From a checkpoint of a small image super-resolution model: 32-pixel images, 6.1 epochs.
Rows from block 7, named by matrix and row number. Rows with one number belong to one neuron. Each number is 128 + 32 x the weight over its row's rms, rounded and kept within 0 to 255. All counts start at 0. After the name is the row's rms in percent of the matrix's.
# gate: MLP gate (model.blocks.7.mlp.gate.weight, 336x128), inputs 0-127
# fc1: MLP up (model.blocks.7.mlp.fc1.weight, 336x128), inputs 0-127
# fc2: MLP down (model.blocks.7.mlp.fc2.weight, 128x336, transposed), outputs 0-127
gate.168 115 [127  88  85 137 143 135 183 113  84 112 202 123 150 162  89  96 114 170 176 126 130 159  81 131 154 135 136 167 169 119 109 107  83 203 109  98 131 126  90 139 132 174 139  95 134 122 139 132 152 105 177 133  82 139 136 159 157 118 181  99  93 166 113 118  79  59 147 122 148  69  59 154 160 108 137 127 110 174 141 144 102  83 132 137 102 158 116 155 150 144 111  66 161 132 114 164 105  87 105 150  81 149 110 144 167 122 106  92 113  75 147 183 115  95 165 113 183 113 169 110 174 150 158  85 178  70 101 101]
fc1.168 109 [135  87 156 118 144  93 130 149 106 148 147 170 139 151 148 111 174 134 137 144 128 149  88 122 162 144 110 140 127  50 148 184 172 166  78 167  79 147  93 122 136  75 134 159 191 115  71 195 153 154 162 151  73 170 205 109  99 120 166  98  75 153 115 126  87  70 106 129 113 145 123 126 112  95 125 104 159 127 121 113 164 160 146 109 128 177 128 130  88 150 108 127 159 149 119 148 138  94  74 111  99 148  94 116 125 112 127  50 145  70 115 102 110 138  71 125 218  97 160 142 156 162  84 129 134  95 171 139]
fc2.168 109 [101  98  57 137  58 129 119 159  88  94 153 141 132 151 165 142  80 153 119  98 161 104 162 178 119 182 166 100 132 135 113 136 155 116 116 150 127 148 199 107 132 161 165  91 149 137 137  68 134 123 152  54 134 123 128 120 141 142  70  77 122 103 120 108 144 130 166 151 106 120 167 157 152 133 125 130  89 219 215 178 155 145 187 146 117 158 111 161 158 128 115 160  91 126 160 114 109 110  95 126  94 157 132 116 125 156  78  88 122 131 101 180 111  79  63 148 128 161 166 141 101 119  77 188 165 114 145 117]
gate.169 009 [113  88 172 116 146 108 168 117 150 170 146 117 123 204 190 149 121 145 151 162 142 176 134  84 160 123 111  55 117 149 135 154 124  97 100  99 145 124  84 106 185 123 120 102 166 115  92 132 134 150 156  91  77 126 142 158  61 157 124 170  95 120  95 117  83 115 171 162 168 148 169 115 125  82  87 108 112  99  91  97 167 110 112 169 130 170 100  95 148  76 131 113 130  93 113 194 121 168  85 149 133  63  67 144 158  79 124  81 116 125  73  97 120 161 191  94 154 132 146  83 176 108 123 170 154 111 122 120]
fc1.169 008 [117  75 139 117 163 122 142 109 131 145 170 125 128 203 183 142 122 128 125 152 122 173 172  92 180 131 105  73 128 137 173 155 129 121  88 141 143 122  84 107 145  97 121 144 162 101 112 147 145 173 154  76 100 129 153 137  57 150 112 186  96 120 147 128  86 145 166 176 169 131 166 124 131  77  65 107 134  93 138 125 176 104  97 127 146 204 131  83 138 100 102 118 143 115 156 185 118 157 118 163 141  74  81 138 158  58 106  93 163 117 132  91 110 163 202  89 152 138 131  94 188  84 120 167 150 124 138  74]
fc2.169 009 [102 140 118 112 127 113  92 127  56 158  92 131 142 134 121 100 106 129 146 134 168 218 199 171 194  99  96 107 146 109 112  88 129  84 129 135 123 134 126 124 116 171 100 101 123 194  84 146 118 152 124 134 123 106 167 121 143  36 139  98  97  86 149 138 177 116  77 127 157 151 125 133  82  97  84 131 130 146  91 181 134 151  90 138 149 103 120 179  92 203  68 117 107 113 106 106  78 150  83 100 100 124 157 125  67 113 118 163 103 116 119 122  88 118 136 126  81 154 174 196  97 170 117  93 110 109 104 158]
gate.170 073 [105 139  74 109 121 161 121  76 124 149 120 140 118 137 100 157 177 110 143 155 200 126 126 187  96 139 124 123 151 122 131 139 129 114  66 147 136  68 129 143 170 126 139  56 145 177  83 129  94 227  97  87  55 112 115 146 133 145 122  94 153 186  74 195 133 128 130 168 130 143  75 141  80 113 119 156 147 119 138 126 155 133  39 169 118 132 179 123 176  77 123  93 122 149 106 175 141  92 173 109 170 156 124 114 143  93 154  96 131 152 112 109 129  94 149 120 173 132 107  88  82 119 140 158 134 132  99 167]
fc1.170 062 [141 163  65 121 159 165 110  75 131 141 147 143  92 116 121 148 144 111 151 161 184 105 174 153  96 173 134 120 138 144 109 149 126 102  61 150 120 107 100 135 192 120 126  72 101 155  80 140  99 213 138 114  61 119  89 147 128 122 124  87 186 153  66 199 121 124 100 169 132 154 113 136  55 140 111 127 158 131 155 124 156  61  84 180 126 126 179 126 189  97 110  98 119 130 116 124 129  90 153 122 195 141 125 145 133  97 118  88 124 159 142 130 130 117 173  87 120 128  92 109  77 117 158 201  88 126 138 137]
fc2.170 074 [115 135 162 114 137 170 121 112 134 119  96 109 111 173  64 115 125 109  87  98 181 162  86 180 158  94  96 166 109 105  93  85 100  74 142  83 192 161 150  72 122 111 115 106 121 140 126 117 121 122 102 145 115 154 122  88  93 134 137  62 152 125  92  97 185 134 107 133  88 135 204  86  73 174 123  36 129  98 150 149 125 171  94  84 178 165 132  94 183 115  88 117 167  77 127  89 153 122  85 146 168 176 128 159 164 134 129 143 164 132 130  99 135 137 146 150 152 102 173 102 142 154 117 100 161 165 161  94]
gate.171 054 [153 121 191 129 124  59 116 117 160  75 108 168 135 138 144 163 161 148 122 190 110  51 164 116  99  99  99 109  34 118 115 137  93 131 130 123 124  79 158 123 163 141 179 112 134 102 138  98 199 115 144  91 103 121 183 107 120 101 131 138 126 113 139 141 110 103 160 138 113 117 143 120  78 108 148 135 150 144 115 131 140 117 115 125 152 126 108 114 104 146  97 149 101 129  80  56 148 177 124 135 104 134 150 113 201 189 145 155 217 103 197 135  84 151 111 131 163 156  55 168 136 106 168 105 137 138 196 129]
fc1.171 054 [101 126  57 116 118 212 130 116  81 150 148  93 136 121 133  76  81 112 143 109 164 208 121 146 112 166 159 136 183 150 115 112 177 134 149 118 127 138  94 161  89  98  82 126 119 150 136 140  63 136 187 133 123 140 106 163 122 156 132 107 128 138 118 133 168 157 104 122 157 165  87 142 165 111 118 131 141 119 139 132 132 128 130 152 129 120 158 127 155  99 171 101 156 137 169 199 110 111 130 114 109  99 110 140 101  96 102  74  52 147  70 113 186 135 171 118 109  99 230  64  87 159 133 150 154  97  59 104]
fc2.171 080 [129 111 151  86  66 162  99 116 149 157 114 106 106 140 154 172 125  69 125 150 170 168 168 114 118 103  74  88 132 133  85 137 131 138 128 110 154 165 112  97 151 141 103 122  91 101 132 106 151  97 175 115 103 106 115 136 153  76 116 127 127 103  87 103  65 127 165 134 110  92 108 143 108  93  79  88 145 139 127 121  91 131 131  91 149 148 173 136 129 173 160 133 136 128 174  98   0 153 127 154 177 131 119 132 139 180 132 142 101 114 155 140 137  82  72 177 154  85 175 108 131 126 135 145 111 102 180 141]
gate.173 109 [174 173  98 114 123  91 162 176  75 158 134 102  34  54 132 105 117 115 114 102 144 144 150 157  75 141 129 116 129 141 137 191  99 131  91 130 169 152 155 151 115 130 116  58 168 170  90 165 126 106 122 158 134 126 117 138 151  63 189 117 128 148 166 111 124 107 116 193 101 125 175  79  83 148 103 167  87 133 106 158 148 106  94 151 172 138 197 185 103 163 146 110 102  86 124  90 144 161 137 163  77 142 132 101 134  45 160 159 101  91 121 170 148 143 117 160 114 125 147 131 129 143 115 124 105  80 119 145]
fc1.173 108 [140  87 126  84 129 176 121 114 180 104  99 123 140 181  74 162 144 171  89 163  48 141 130 139  99 130 111 128  66 148 158 101 122  89 199 121 111 121 138 128 158 162 169 168  59 107 205  86 119 122 149 168 117 137 122  94 104 191 175 128 125  94  82 124  91 168 140  88 146 142 113 141 100 105 160 119 144 135 153 189 107 108 114 128 107  96 109 104 127 123  85  77 129 155 117  87 130 136 214 119 113 152 136 146 102 205 154  79 114 154 131  96 117 175 126  92 111 141 159  96  82 148 111 157 115 164 165 113]
fc2.173 100 [131 127 198 131 135 152 149 101 155  67 169  53 138 152 150 156 141 175 112 103 104 128  90 102  78  82 179  81 113 125 156  91 115 169 120  93 158  97 158 143 120  96 140 121 156 106  97 125  62  89 150 122 130 100  94 149 196 130 152 128 139 104 128 156 160 139 106 105 116 162 103 195 131 129 122 183 111 126 137  98  71 107 148 123 154 105 105 113 163 160 164 140 136 112 137 139 190 168 126 139  58 192 154 179 137 122  60 185 161 100 155 178 125 142  86 101 127 163  96 120 139  87 112 119 151  65 128  84]
gate.174 011 [150 120  76  94 174 145 166 105 161  86 125 103 100  78 121 106  97 195 116 112  99 146 132  91  70 133 132  57 112 113 163  88 125 125 108 122 142 110  98 138 142 158 162  85 164 115 151  99 226 133 160 114 109 123 117 126 108  66 201 129 133 130 130 162 116 156 137 198 146 166 137 117 166 133  95 167 133 174 102 122 149 125 109 151 164 153 117 129 161 109 132 112 147 109 157 183  71 118 123 150 140 112 159 140 110  68 123 105 130 137 149 138 168 177 118 144  23 140  84 152 173 120 150  59  99  75 132 122]
fc1.174 011 [ 86 143  66 107 116 133 113  96 148  67  78 129 159 134 123 121  86 149 164 118 143 139 140 116  94 142 126  93 168 135 181 132  89 147 148 138 170 135  93 130 146 168 145  74 133 116 137 121 162 104 186 119 118  87  71 154 138  82 138 105 211 149 100 176  98 170 159 173 142 114 179  98 138 135  25 144 121 144 110 102 198  87  70 135 152 151 187  95 170  93 121 184 137 139 109 154  87 116 115 140 129 142 164 111 146 100 112 140 122 130 176 141 146 129  93 109  87 126 108 129 190 111 138  73 144  92  69 133]
fc2.174 010 [137 194 117  92 127 147  82 106  55 135 122 126 121 149 159 108 117 140 109 135 177 151 210 146 226 117  93 123 146  99 123  75 158  92 140 109 147 120  84 142 132 160  86 137 140 170  96 155 150 143 155  96 141 108 139 125 100  89 147  99  97 104 109 153 155 104  73 138 142 166 127 122 102 105 103 107 126 106  77 215 130 147  88 140 144  68 173 160  72 178  67 134 130 128 108 108 110  66 102  74 103 113 164 131  81 147 120 162  98 112 102 140  77 138 143 134  94 121 163 141  99 162 115 116  58  96 138 155]
gate.176 116 [108 112 200 125 135  59 140 143 116 154 152 140 127 115  69 164 150 136 170 108 146 169 127 102 120 118 139 147  78 148 127 150 159 184 222  62 146 124  74 116 117 116 140  87 154 152 142 116 104 136 141 137 125 105 117 119  64  49 134  63 105 158 153 116 168  93 161 128 174 180 143 119  82 115 136 123 108 160 142 184 140 137 152 134 143  76 112 178 117 144 121 116 146 133  91  84  98 143 146 117  91 134 143 164 170  85  57 202 145  74 147 146 105 153 120  85  98 110 111 103 170 151 141 136  93 144  76 133]
fc1.176 107 [130 177 149 130  44 159 187  45 120 130 100 107 208 148 130 134 140 114  83 102 137 109 152 139 162 118 162 155 138  98 100 105 158  93  76 125 145 140 178 169 124 149  69 121 125 101  95 123 190 173 128 114 161 119 129 141 136 125 111 168 139  81  78 181  72 106 108 146 139  88 107 147 165 108 148 132 187  55 143  66 120 150  98 126  76 144 144 118 141 125 122  70 175 100 147 141 155 101 160 115 139 107 119 154 101 144 148 130 162 164 116 149 109 115  92 158 143 138 162 114  92 150 154 151  97  73 207 135]
fc2.176 112 [ 75 115  86 164 111 123 122 120 111  90 142 118 149  90 182 144 117 114 133 131 125 103 114 166 128 107  99 139  67 135  97 171  88 130 103 147 189 138 182  75  73 109 195 124  92 145 120 125  58 142 112 195  67 150 154 119 165 120 123  67 150 127 140 126 103  99 141 164 160 110 140 100 150  97 125 163 149 168 115 124  45 146 130 150 133  97 121  97 159 155 124 115 110 136 160  85 118 145  92 185 124  87 144  72  67 176 116  56 203 146 148 134 122 114 115 101 174 131 115 148 173 125 180 124 112 165  85 118]
gate.177 127 [118 105 122 146 160 129 126 119 167 127 107 114 116 125 198 133  92 126 191 179 138 144  82 163 161 126  91  76  96  54  78  57 136 130 112 128  98 101 175 140 132 157  88  78  86 143 153 146 150 132 173 111 107 159 132 110 159  98 146 135 104 195 118 114 205 138 161 121  87 182 148 129 125 159 141  80 119 137  88 130 110 142 117 158  98 122 101 139 137 106 138 168 192 193  47  91 112 100 169 138  70 133 140 147 188 147 138 133 109 155 100 138 179 131 101 121 154  90 165  83 109 140 140 104 171 109  93  95]
fc1.177 118 [121  91  94 101 108 145 121 135  85 138 127 145 139 121 107 115 102 100 109  78 125 106 115 151 117 131 186 202 125 129 181 182 145 162  99 133 167 166 126  90  94 120 176 150 216 134 119 146  91 127 129 120  91 127  98 139  95  78 119 129 181 138 142 146  54  96 125 145 183 127  81  98 157 110 188 153  92 118 160 158 170 142 105 191 115 151 152  86 138 112 133 130  43 125 139 158 126  92 130 105 183 111  86  96  79  97 159  65 119 138 127  93 143 144 125 148  51 101 157 131 136 134 190 127 137 133 188 147]
fc2.177 123 [198 123 122  77 100 137  63 112 139 130 125 124 100 116 147  96 173 111  93  66 173 158 135 107 149 140  83 206 103 118 116 104 158 142 158 129 111 146  99 148 117 142 142 152  61 141 121 157 157 121 111 206  81 218 112 169 127 182 122 169 186 144 128 150 126 163 143 118 111 139 143 160 180 137 111  84 119 158 128  63 110 126 115 184 128 139 138  91 104 120  89 140 118 194 126  24 124  96  89 115 145 116  91 121 114 136 137 133 102 136  99 138  96  68 159 197 129 153 116 141 134 146 165 119 116 125 135 140]
gate.178 006 [140 119 207 109 183 171 166 123 104 117 130 104  88 126  35 133 141 107 138 162 148 135 133  73 203 141 111  90  78 142 128 100 155 166 124 136 155  91 145 150 147  86 102  80 116 183 158 140 133  97 105 134  55 177 148 131 196 102  81 148  50 124 108 138  88 171 127 181 128 175 108  95  87 138 141 104 127 160 103 187 136  83 149 129 153 117  87 119 117 163 119 115 128 144 185 174 118 158 115 145 145 139 143 170 112 123 134  47 158 133  94  73 111 151 127 114 105  92 119 151 150 130 137 111 148 144 147 105]
fc1.178 006 [ 87 175 109 134 146 157 137 140 120 134  90 118 152 130 146 116 183 111  98 177  56 120 102 118 138  91 160 109 139 100 188  90 113  78 169 134 104 113 108  71 134 159  88 197 197 139 166 137 120  60 120 151 117 115 142  57 158 130 133 173 167 153 172 114 167  88 141 166 128 167 157  84 171 131 124  94 111 156 112 139  74 200 140 101 106 145 113  84  70 112 114  91  93 153 141 122 128 109 133 106 129 152 139 100 151  91 162 159 110  86 100 162 107 162 148 149  97 145 150 142  76 130 195 173 146 124  74 106]
fc2.178 008 [ 98 152 118  90 136 120  81 124  77 135 116  97  99 103 130 104  85 127 136 158 169 198 180 153 174  94  95 111 137 110 112  89 132  68  99 103 156 120 144 149  94 155 101 139 168 163  85 124 135 195  83 106 131 140 156 126 100  58 127  79  81  73 121 169 148 112  75 116 161 167 103 114 108 106  78 142 126 135  84 174  95 174 114 159 168  95 157 198 115 176  82  99 127 134 102 135  95  97  91  85 114  89 171  97  90 136 104 174 119 101 109 147  95 123 166 140  78 102 182 168 126 151 115 123 113  88 117 159]
gate.179 048 [143 146 167 166 117  76 133 115 123 167 152  87  49 133  76 147 151 122 143 108 130 116 168 140 197 135 152 165 137  88 154 112 153 104 146 145  99 142  91 129 141 158 124 188 143  48 111 169 147 198 139 138  74 129  81  64  57 154 132  89 147 166  74 154 144 141 108 130 154  95 148 111 167 203 127 112 140 145 108 179  80 128 138  99  78 152 120 133 181 113 100 111 139 126 110 112 115 125 121 168  63 129 132 172 154 138 131 167 166 105 159 111  97 130 108  86 155 143 154  84  92 125 112 167  78  93  90 137]
fc1.179 045 [131 120 146 148  74 120  71  56 103  63 171 131 161 154 112 126 134 102 112 125 183 159 113  61 124 164 148 100 106 145 131 157 100 165 123 167 147 142 159 138  80 119 122 131 112 152 132 101  96 197 138 126 139 124 134 109 164 180 104 104 131 112 106  85 121 188 116  63 115 155 111  98 131  68  96 113 105 105 139  95 124 115 178 205 123 110 110 194 112 112  66 124 149 102 165 141 152  93 204  70 166 184 121 192 135 134 161 134 143 133 132  81  80 170 102 156  75 155 124 132 103 159 134 141 116 147 134 146]
fc2.179 033 [139  65 110  93 167 151 150 172 131  83  95  99 101 109 155 131 143 141 147 117 150 239 129  98  89 147  99 137  81 115 155 192 167 119 124 174  99 127 109  95 123 145 153 172 103 135 135  82 110 131 124 151 139  96 129 119  80  85 146 126 144 124 163 154 133 114 100 130 148 155 112  72  74 113  79  83 124 175  68 179 132 118 141 141 155  92 133  96 106 134  95 128 122 125 101 193  77 183 120 107 143  98  96 109  42 162 134 106 146 108 162 131 148 139 163 109 111 150 129 155 143  88  87  30 161 148 109 106]
gate.181 105 [132 126 167 143 131 145  83  83 192 151  78  92 193 112 191 107  82  82 142 118 130 117 109 171 146  70 118 133 111 106 145 103 101 147 142 151 122 104 181 125 127 122 102 128 101  84 120 118 171 129 100  76 155  77  89 150 145 182 178 165 154 127 117 107 167 117 101 135  99  89 101 161 173 160 200  83 118 119 148  91 144 210  82 108 133 137 102 182  86 123  81  93  99 130  92 135 150 100 130 141 140 104 198 126 128  85 158 141 169 165  47 130 127  98 118 166 146 134 123 164 144 103 137 145  87 141 142 159]
fc1.181 098 [116 128 108  91 155 104 141 171  51  95 185 174  79 141  91 144 162 162  97 105  83 147 127  70  88 221 166 151 121 141 102 172 128 115 134  74 140 149  88 110  71 123 164  89 141 176 130 177 126 117 153 175 112 154 165 127  98 128  75 106 126 126 154 144  87 106 145  92 155 174 125 132 117  78  78 185 154 149 115 180 139  96 154 135 105 121 143 108 165 139 134 153 159 105 153 140 111 141 123 108 118 151  32 112 134 153  92 156 135 126 159 109 139 208 154  98 100 124 122 119 137 131 134 129 181  81  94 156]
fc2.181 138 [139 161 160  52 125 120 102 151 130 117  94  45 168 152  91 167 183 132 101  71 113 125 128 111 136 185 130 132 101  91 174 138 112 120  92 135 144 129 132 134 124 178 152 143 124 125 117 124 146 165 189 129 167  81 114 129 106 139 128 123 128 136 113 114 128 137 154 123  81  97 144 154 164 193 155 148 110 154 119 126  93 122 160  99 108 104 108  62  76 156 141  66 170 111 132 116 113 169 116 157  76 160 111 137 131  97 136 191 138 157  95 149 133 181 128 156 166 171 145 105 135  73 177 108 241 138 147 197]
gate.182 120 [148 131  88  92 164 130 165 151 164 210 109  78  91 141 148 148 124 119 115 160 145 147 174 174 103 147 120 124 144 125  99 108  99 128 129  91 108 123  99 185 167 129 112  48  78  79 109 100 120 156 152 143 112 168 113 180 134 147 151 148 120 123 110  75 118 114 111  63 147 123 157  95 108 213 121 136  72 115  91 144 106 125  83  68 149 149 118 119 133 153 119 160 149 125  90 140 138 173 146  65  99 125 160 117 149 127 122 214 152 194 150 153 121  94 187 147 142 121  83  40  99 134 112 145 147 158 138 120]
fc1.182 126 [101  92 158 151 152  92 112 142 144  70  62  88 175 145 156 135 164  88 143 149 155 131  84 167 148 160  93  78 189 127 141  53 123 136 127 162  91 141 146 135 132 133 154 101 130  85 149  85 145 150 148 107 155 108 132 157  83 203  73 167 179 121 149 110  85 101 115 117  58 129 106 130  79 136 107 133 117 162 136  64 114 148 137 140 116 182 147 179 155 178 115 112 111  87 139 104 144  94  88 117 222 147 118 159 124 123 123  92 140 107 153  96 131 109 137  91 146  84 135 169 149 179 173 117 178 102  96 150]
fc2.182 130 [129  95 130  80  35 129 150 133 117 158 147 172 136 150 142 103 131  99 147 105 135 126 115 111 104 190 157 168 134 116 120  79 114  55 156 177 182 101 100  97 122 175 117 107 115 134 162 111 141 157 147 180 156 169 105 144 112 133  83 194 167 124 138  93 144 125 128 139 117 120  69 126 161 116  95  62 113 151 101 111  70 162  89  80 144 127 202 137 113 166 106 128  65 128 119 132  91 115 102 143 131 149 176 141 146 134 127  83  84  95 102 146 190  99 142 115 136 132 126  86 137 163  72 158 206 162  81 116]
gate.183 112 [163 135 134  99 128 160 120 128  86 115 164 133 157 118 124  77 121 127 113 135 116 146 135 205 138 157 139 169 161  99 166 102  67 162 127 179 153 105  82 139 117 182 161 162 147 118 158 135 132  96 102 162 250 164 121  66  95 102 130 113 168  62 117 108 122 133 103 121 154  51 143  63 145 117 157 131 167 219 122 187 103  90 138 112 134 149 140  83  86 130 112 128 148  77 116 100 131 112  81 121 134 100  98 150 135 165 135 145 151 155 121 120 139 105 123 128  96 130  85 131  66 115 104  97 150 185 125 112]
fc1.183 105 [181 134 123 141 151  95 156  98 110 102 139 185 107 131 140 146 127  95 175 146 122 109 187  94 161 110 158 184 103  84  86 161  86  97 115 170 147  87 114 183 152 156 139 130 103  61 135 199  72 137 123 130  79 109 126 143 100 130 165 111 148  95  75 113 120 101 139 136 131 126 179 144 133 141 188 113 153 109 196 108 119  93 119 158  88 131 144 154 143  88 109  78 136 104  70 161 153 103 128 111 188 105 176  90 130 193  79 109 149 122 135 130 115 104 176 150 123 140 135 130  43 120  52 114 178 124 130 130]
fc2.183 097 [147 117 117 145 147  56 116 141 128 130 137  82 121 157  92 126 138 126 133  87 141 140  78 198 127 104  78 210 124 137 164 151 130 103 121 153 149 125 145 126  93  93  91 205  58 124 144 140 118 126 170 121 115 146 139 182 139 106 157 148 200 141 160 177  88 132  75  87 110 178  99 140 184 132 137 178  86 130 148 122 149 153 110  99  95 160 108  81 158 184 132 135  94 174  98 115 140  72 156 155  83  74 130 149 167 107 106 117  95 175 110 103 149  70 120 150 116  95  87 157 124 134 112 173 115  94 176 162]
gate.184 100 [115 111 168 155 132  76  80  74  92 160 155 156 132 159 109 210  70 148 140 149 123 108 108  94 136  93 124 131  76  82 129 182 136  81 116 164 116 144  71 147 100 138 130  89 146 139 126 140 146 174 171  97 145 103 139 129 118 125 109 189 147 127 107 104  94  51  49 165 199 165 129 171 106 108 111 150 118 163 143 161 160  93 146 129 153  56 154 116 161 129  55 133 146 104 167 102 137 114 146 153 122 181  96 159 118 114 122  87 169 139  65  98 147 113 158 122 102 141 147 170 134 167 146 131  75 129 141 141]
fc1.184 101 [133 135 190 141 108  89 145 177 117 146 111 142 150 173 107 164 105 170 150 119 113 101 205  81 149 161  96 138  82  75 180 164 200 104 171 146 112 134  88 104 102 132 143  64 131 152  94  84 134 135 145  53 125 163 119 140 160 133  68 154 144  82 137 129 130  95  94 120 128 181 152 129  84  87 115 173  89 109 170 116  71 121 175 142 154 123 133 143 139 114 100 145 121  57 189 127 147 140 152 100  97 104 139 147 123 110  98 137 166 132  47  97 148 157  92  99 126 101 138 116  68 138 128 141 153 150 146 185]
fc2.184 109 [144  88 169 119 133 132 133 120 105 195  90  75  98 115  42 163 154 145  94  97 120 131 123  68 164 137 122 111  88 149 107 144 154  44 112 103 133  95 112 128 110 143 163 113 114 141 145 178 128 142 174 112 146 121 143 129 182  67 141 120 100 114 163 129 119 173 120 161 100  96 140  92  94 205  95 106 134 136  51 123 104 130 154  93 139 105 104  68 167 121 137  87 117 174 106 143 141 171 149 161  42 149 149 135 117 144 179 162 169 175 173 118 115 140  96 158  91 162  98 153 126 132 118 103 151 123  85 184]
gate.185 092 [ 72 130  91 128 136 156 173 122  78  97 136 108 140 195 171 124 165 199 125 148 152 135 136 135 125 144 114 130 156 132  97 161  96 158 173 112  87 195  92 143 123 109 114 112 146 146 153 188 117 158 136 108  98 121 123 170 114  88 153 131 109  89 141 108  52  79 100 139 188 161  40 179 156 102 138 155 136 107 147 164 101 169 174 176 118 135 152 117  71  87 118 142 138 119 112  68 116  80 136 104  97 191 138 135 135 115 142  89 161  64 132  75 114 143  99 114 138  88 121 102 179 130 187 134 123 160  96 115]
fc1.185 088 [192 117 128 182 123 112 123 115 165 139 134 145 106 101  58 158 116  89 100 107 103 130 119 151 151 125 118 130 120 134 163 106 136  60 125 165 162  93 147 115 108 131 172 117  94 102  86  72 129 139 102 143 145 121 164 118 164 102  88 110 144 137 130 168 229 178 162 120  92 107 229 102  72 111 127  91  88 158 124  83 168  94  76  60 124 133 143 114 140 149 143 158 126 143 157 173 110 168 108 181 148  91 113 130 120 131 153 167  92 157 140 167 127  87 130 165  91 191 137 158  81 134  72 140  97 127 163 120]
fc2.185 095 [140 170 135 200 130  73 144 102 130  89 144 147 134  97 129 174 121 117 191 109  68 177 116 117 176 151  88  87 127 124 157 139  97 130 118  99 151 153  97 161  96 114  94 132 112  66 125 110 190 134 142 100 124 112 126 119 108 135 145 102 120 134  78 182 110 130 102  89 101 149 160 116  52  83 117 197 134 100 101 139 141  74  62 168 126 135 119 209 119 125  95 112 148 134 167 113 132 130 171 149 121 152  71 148 180 173 125 135 140 171 143  53 211 151 163  82 115  87 128 126  93 126 115 124 100 134 128 134]
gate.186 023 [142 129 134 123 129 111 199 126 169 183 106 144 104 150 143 113 155 157 133 166 130 128 120  34 153 163 145  99 134 122 112 143 172 153 118 154 110 126  73  61  96 196 125  93 148 160 143 134 154  86 147 150 163 108 142  93 105  93 156 146 154 105  93 141 107 122  52 204  88  51 135 197 207 123 131 157  79 116  99 143 105 175 140 129 101 110 120 123  78 124 100 142 126 125 128  85 101 118 109 138  88 134 133 136 115 148 125 115 167 160 116 142 121  97 119 108 169 151 121  86  58  93 129 131 129  90 183 194]
fc1.186 017 [106  92 131 127 136 126  89 136  83  87 131 110 167 107  61 128 107  97  82  78 118 162 132 227 114  71 127 151 119 158 145 117  76 113 113  75 136 116 128 189 134  60 120 148 140 124 128 111 118 166 128 168  90 144 116 149 143 142  90 100 129 159 161 122 133 123 195  57 127 200 119  65  56 129 108  92 157 133 134 139 164 126 140  93 168 124 136 170 179 139 130 139 122 116 107 159 169 137 133  83 152 108 133 161 141 154 145 138 115 127 134 133 125 176 135 161 102 103 140 182 211 163 126 117 152 123 115  42]
fc2.186 022 [ 84 122 183 137 116 119 121 170  55  59 110 115 106 103 183 101 103 120 127 129 125 215 149 115 101  61 142 105 129 123 156  91 121  97 185 140 150  93  81 152 177 134 103 117 111 160 106 151 180 155 101 102 153 128 107 142  66  75  81 122 121 136 172 153 173 122  75 122 166 126 132 124 161 102 123 154 122 164 110  94 131 175  99 129 144 180 168 189 131 104 129  92  67 126 101 139 179 127  89 127 141 121  98 153  83 177 107 150 167  57 104 142  92 108 148  99 112 108 176 153 137 138 167 122 127  87 171 129]
gate.187 091 [121 181 189 106 152 114 130 102 134 129 115  90 129 169 129 137 130 124 138 128 100 135 178  86 127 185 140 127 153 117 125  91 147 150  94 112  97 114  89 172  80 134  96 114 129  98  94 141 192  88  86  68 153 159  66 103 150 144 121  96  69 126  69  44  96 134 120 111  97  93 146 176 101 121 117 137 139 141 157 183 101 164 123 126 121 111 203 105 151 140  95 105 142 150 150 120 119 190 188 151 136 116 142 134 115 165 112 120 111 107 157 193 170 147 158 105 134 151  86 202 147 114 168 142 143 112  97  38]
fc1.187 082 [160  80  69 165  89 148 144 188  99 130 124 143  81 139 109 143 154 147 146  88 102 130  98 164 124  73 160 117 128 144 122 133 148 106 153 126 194 129 124 124 197 101 195  90  87 174 168 111  71 141 133 169 127  74 187 118 124 110 149 131 154 129 165 148  85 114 134 121 174 143  72 176 118 142 112 136  88 141  93 119 143 113 115 107 126 131 118 135  64 131 129  89 140  95 128 102 151  68  61  84 138 123  91 132  76 124 176 133 172 193  94  75 121 154 120 115 119  98 182 153 128 148 107 129 115 158 115 217]
fc2.187 087 [ 95 168 164 120 172 153 158 163 143 157 123 113 118 118 101  91 111 123  92  94 169 162 179 218 156 103 172  78 124 102 113 116 133 135  96 115 204 143 205 135  83 125 157 111 128 166 126  89 121 162 111  72 122 189 147 102 102 134 182  47 153 141  71 113  85 187 111 146  83 131  95 151 150 184 111 125 134 121 179 156 110 158  97 126 169 154 134  55 130 151 150 186 158 104 108 146 136  90 117 130 179 149  99 140 162 160 117 119 120 121 168 167 130 141 152 156 169 130 179 104 142 132 141 135 159 120 128 126]
gate.188 076 [ 99 118 119 166 132 139  73 107 114  65 120  97 100 142 125 123  82 149 146 105 169 138 110 145 148 116 126 124 175  92  68 100  91 124 119 172  85 104 151 171 131 118 121 157  64 174  64 124 115 192 168  93 181  65 160 130 133  99 128 114 135  87 154 197 100  67 155 151 121 109 123 169 118 125 121 131 178 186 146  75 126  87  95 155 125  83 175 137 139 118 137 134 159 140  94 129 100 160 124  73 178 141 104 135 211 155 144 130  75 114 133 161 127 197 166  87 154 149 135  99 128 165 167 129  98 104 139 135]
fc1.188 079 [ 68 128 127 124 152 120  92  76 102  90 105 109  79 127 159 174  82 134 132 103 142 135 111 134 180 103  91 140 160  59  54 120 112 144 143 135 105 108 137 170 149 119 147 148  94 184 110 144 142 151 129  81 182  98 157 154 167  47 113 144 132 106 161 183 132 117 170 161 127 153 145 169 125  88 136  78 144 173 119 115 111 104  80 161 100  65 145 128 155 135 132 160 179 113  77  74 137 161  70  81 137 134 114 121 112 189 118  88  84 139 124 168 115 167 166 118 166  88 110 133 139 167 185 146 159 138 172 152]
fc2.188 072 [140 128 165 180 142 129 142 117 112 130 187  90 169 112 103 182 165 102 176  79 134 108  70 143 173 122 113 146 173 141 122  98 175  89 128  72 154 131 197 139 126 143 144 121 128 118 179 180 134 131 143 149  89 129 147 162 155 145 134  82 137 111 140  82 156 111  73 136  93 133  85 184 123 106 123 100 154  64 131  93  94 109 177 202  82  95 104 147 143 159 115 145 151  88 122 102 115  93 150 132 192 144  97 114  94  57 110  93 152  70 178 111 139 161 121 108 171 136 121 129 137 124 181  62  85 115 122 104]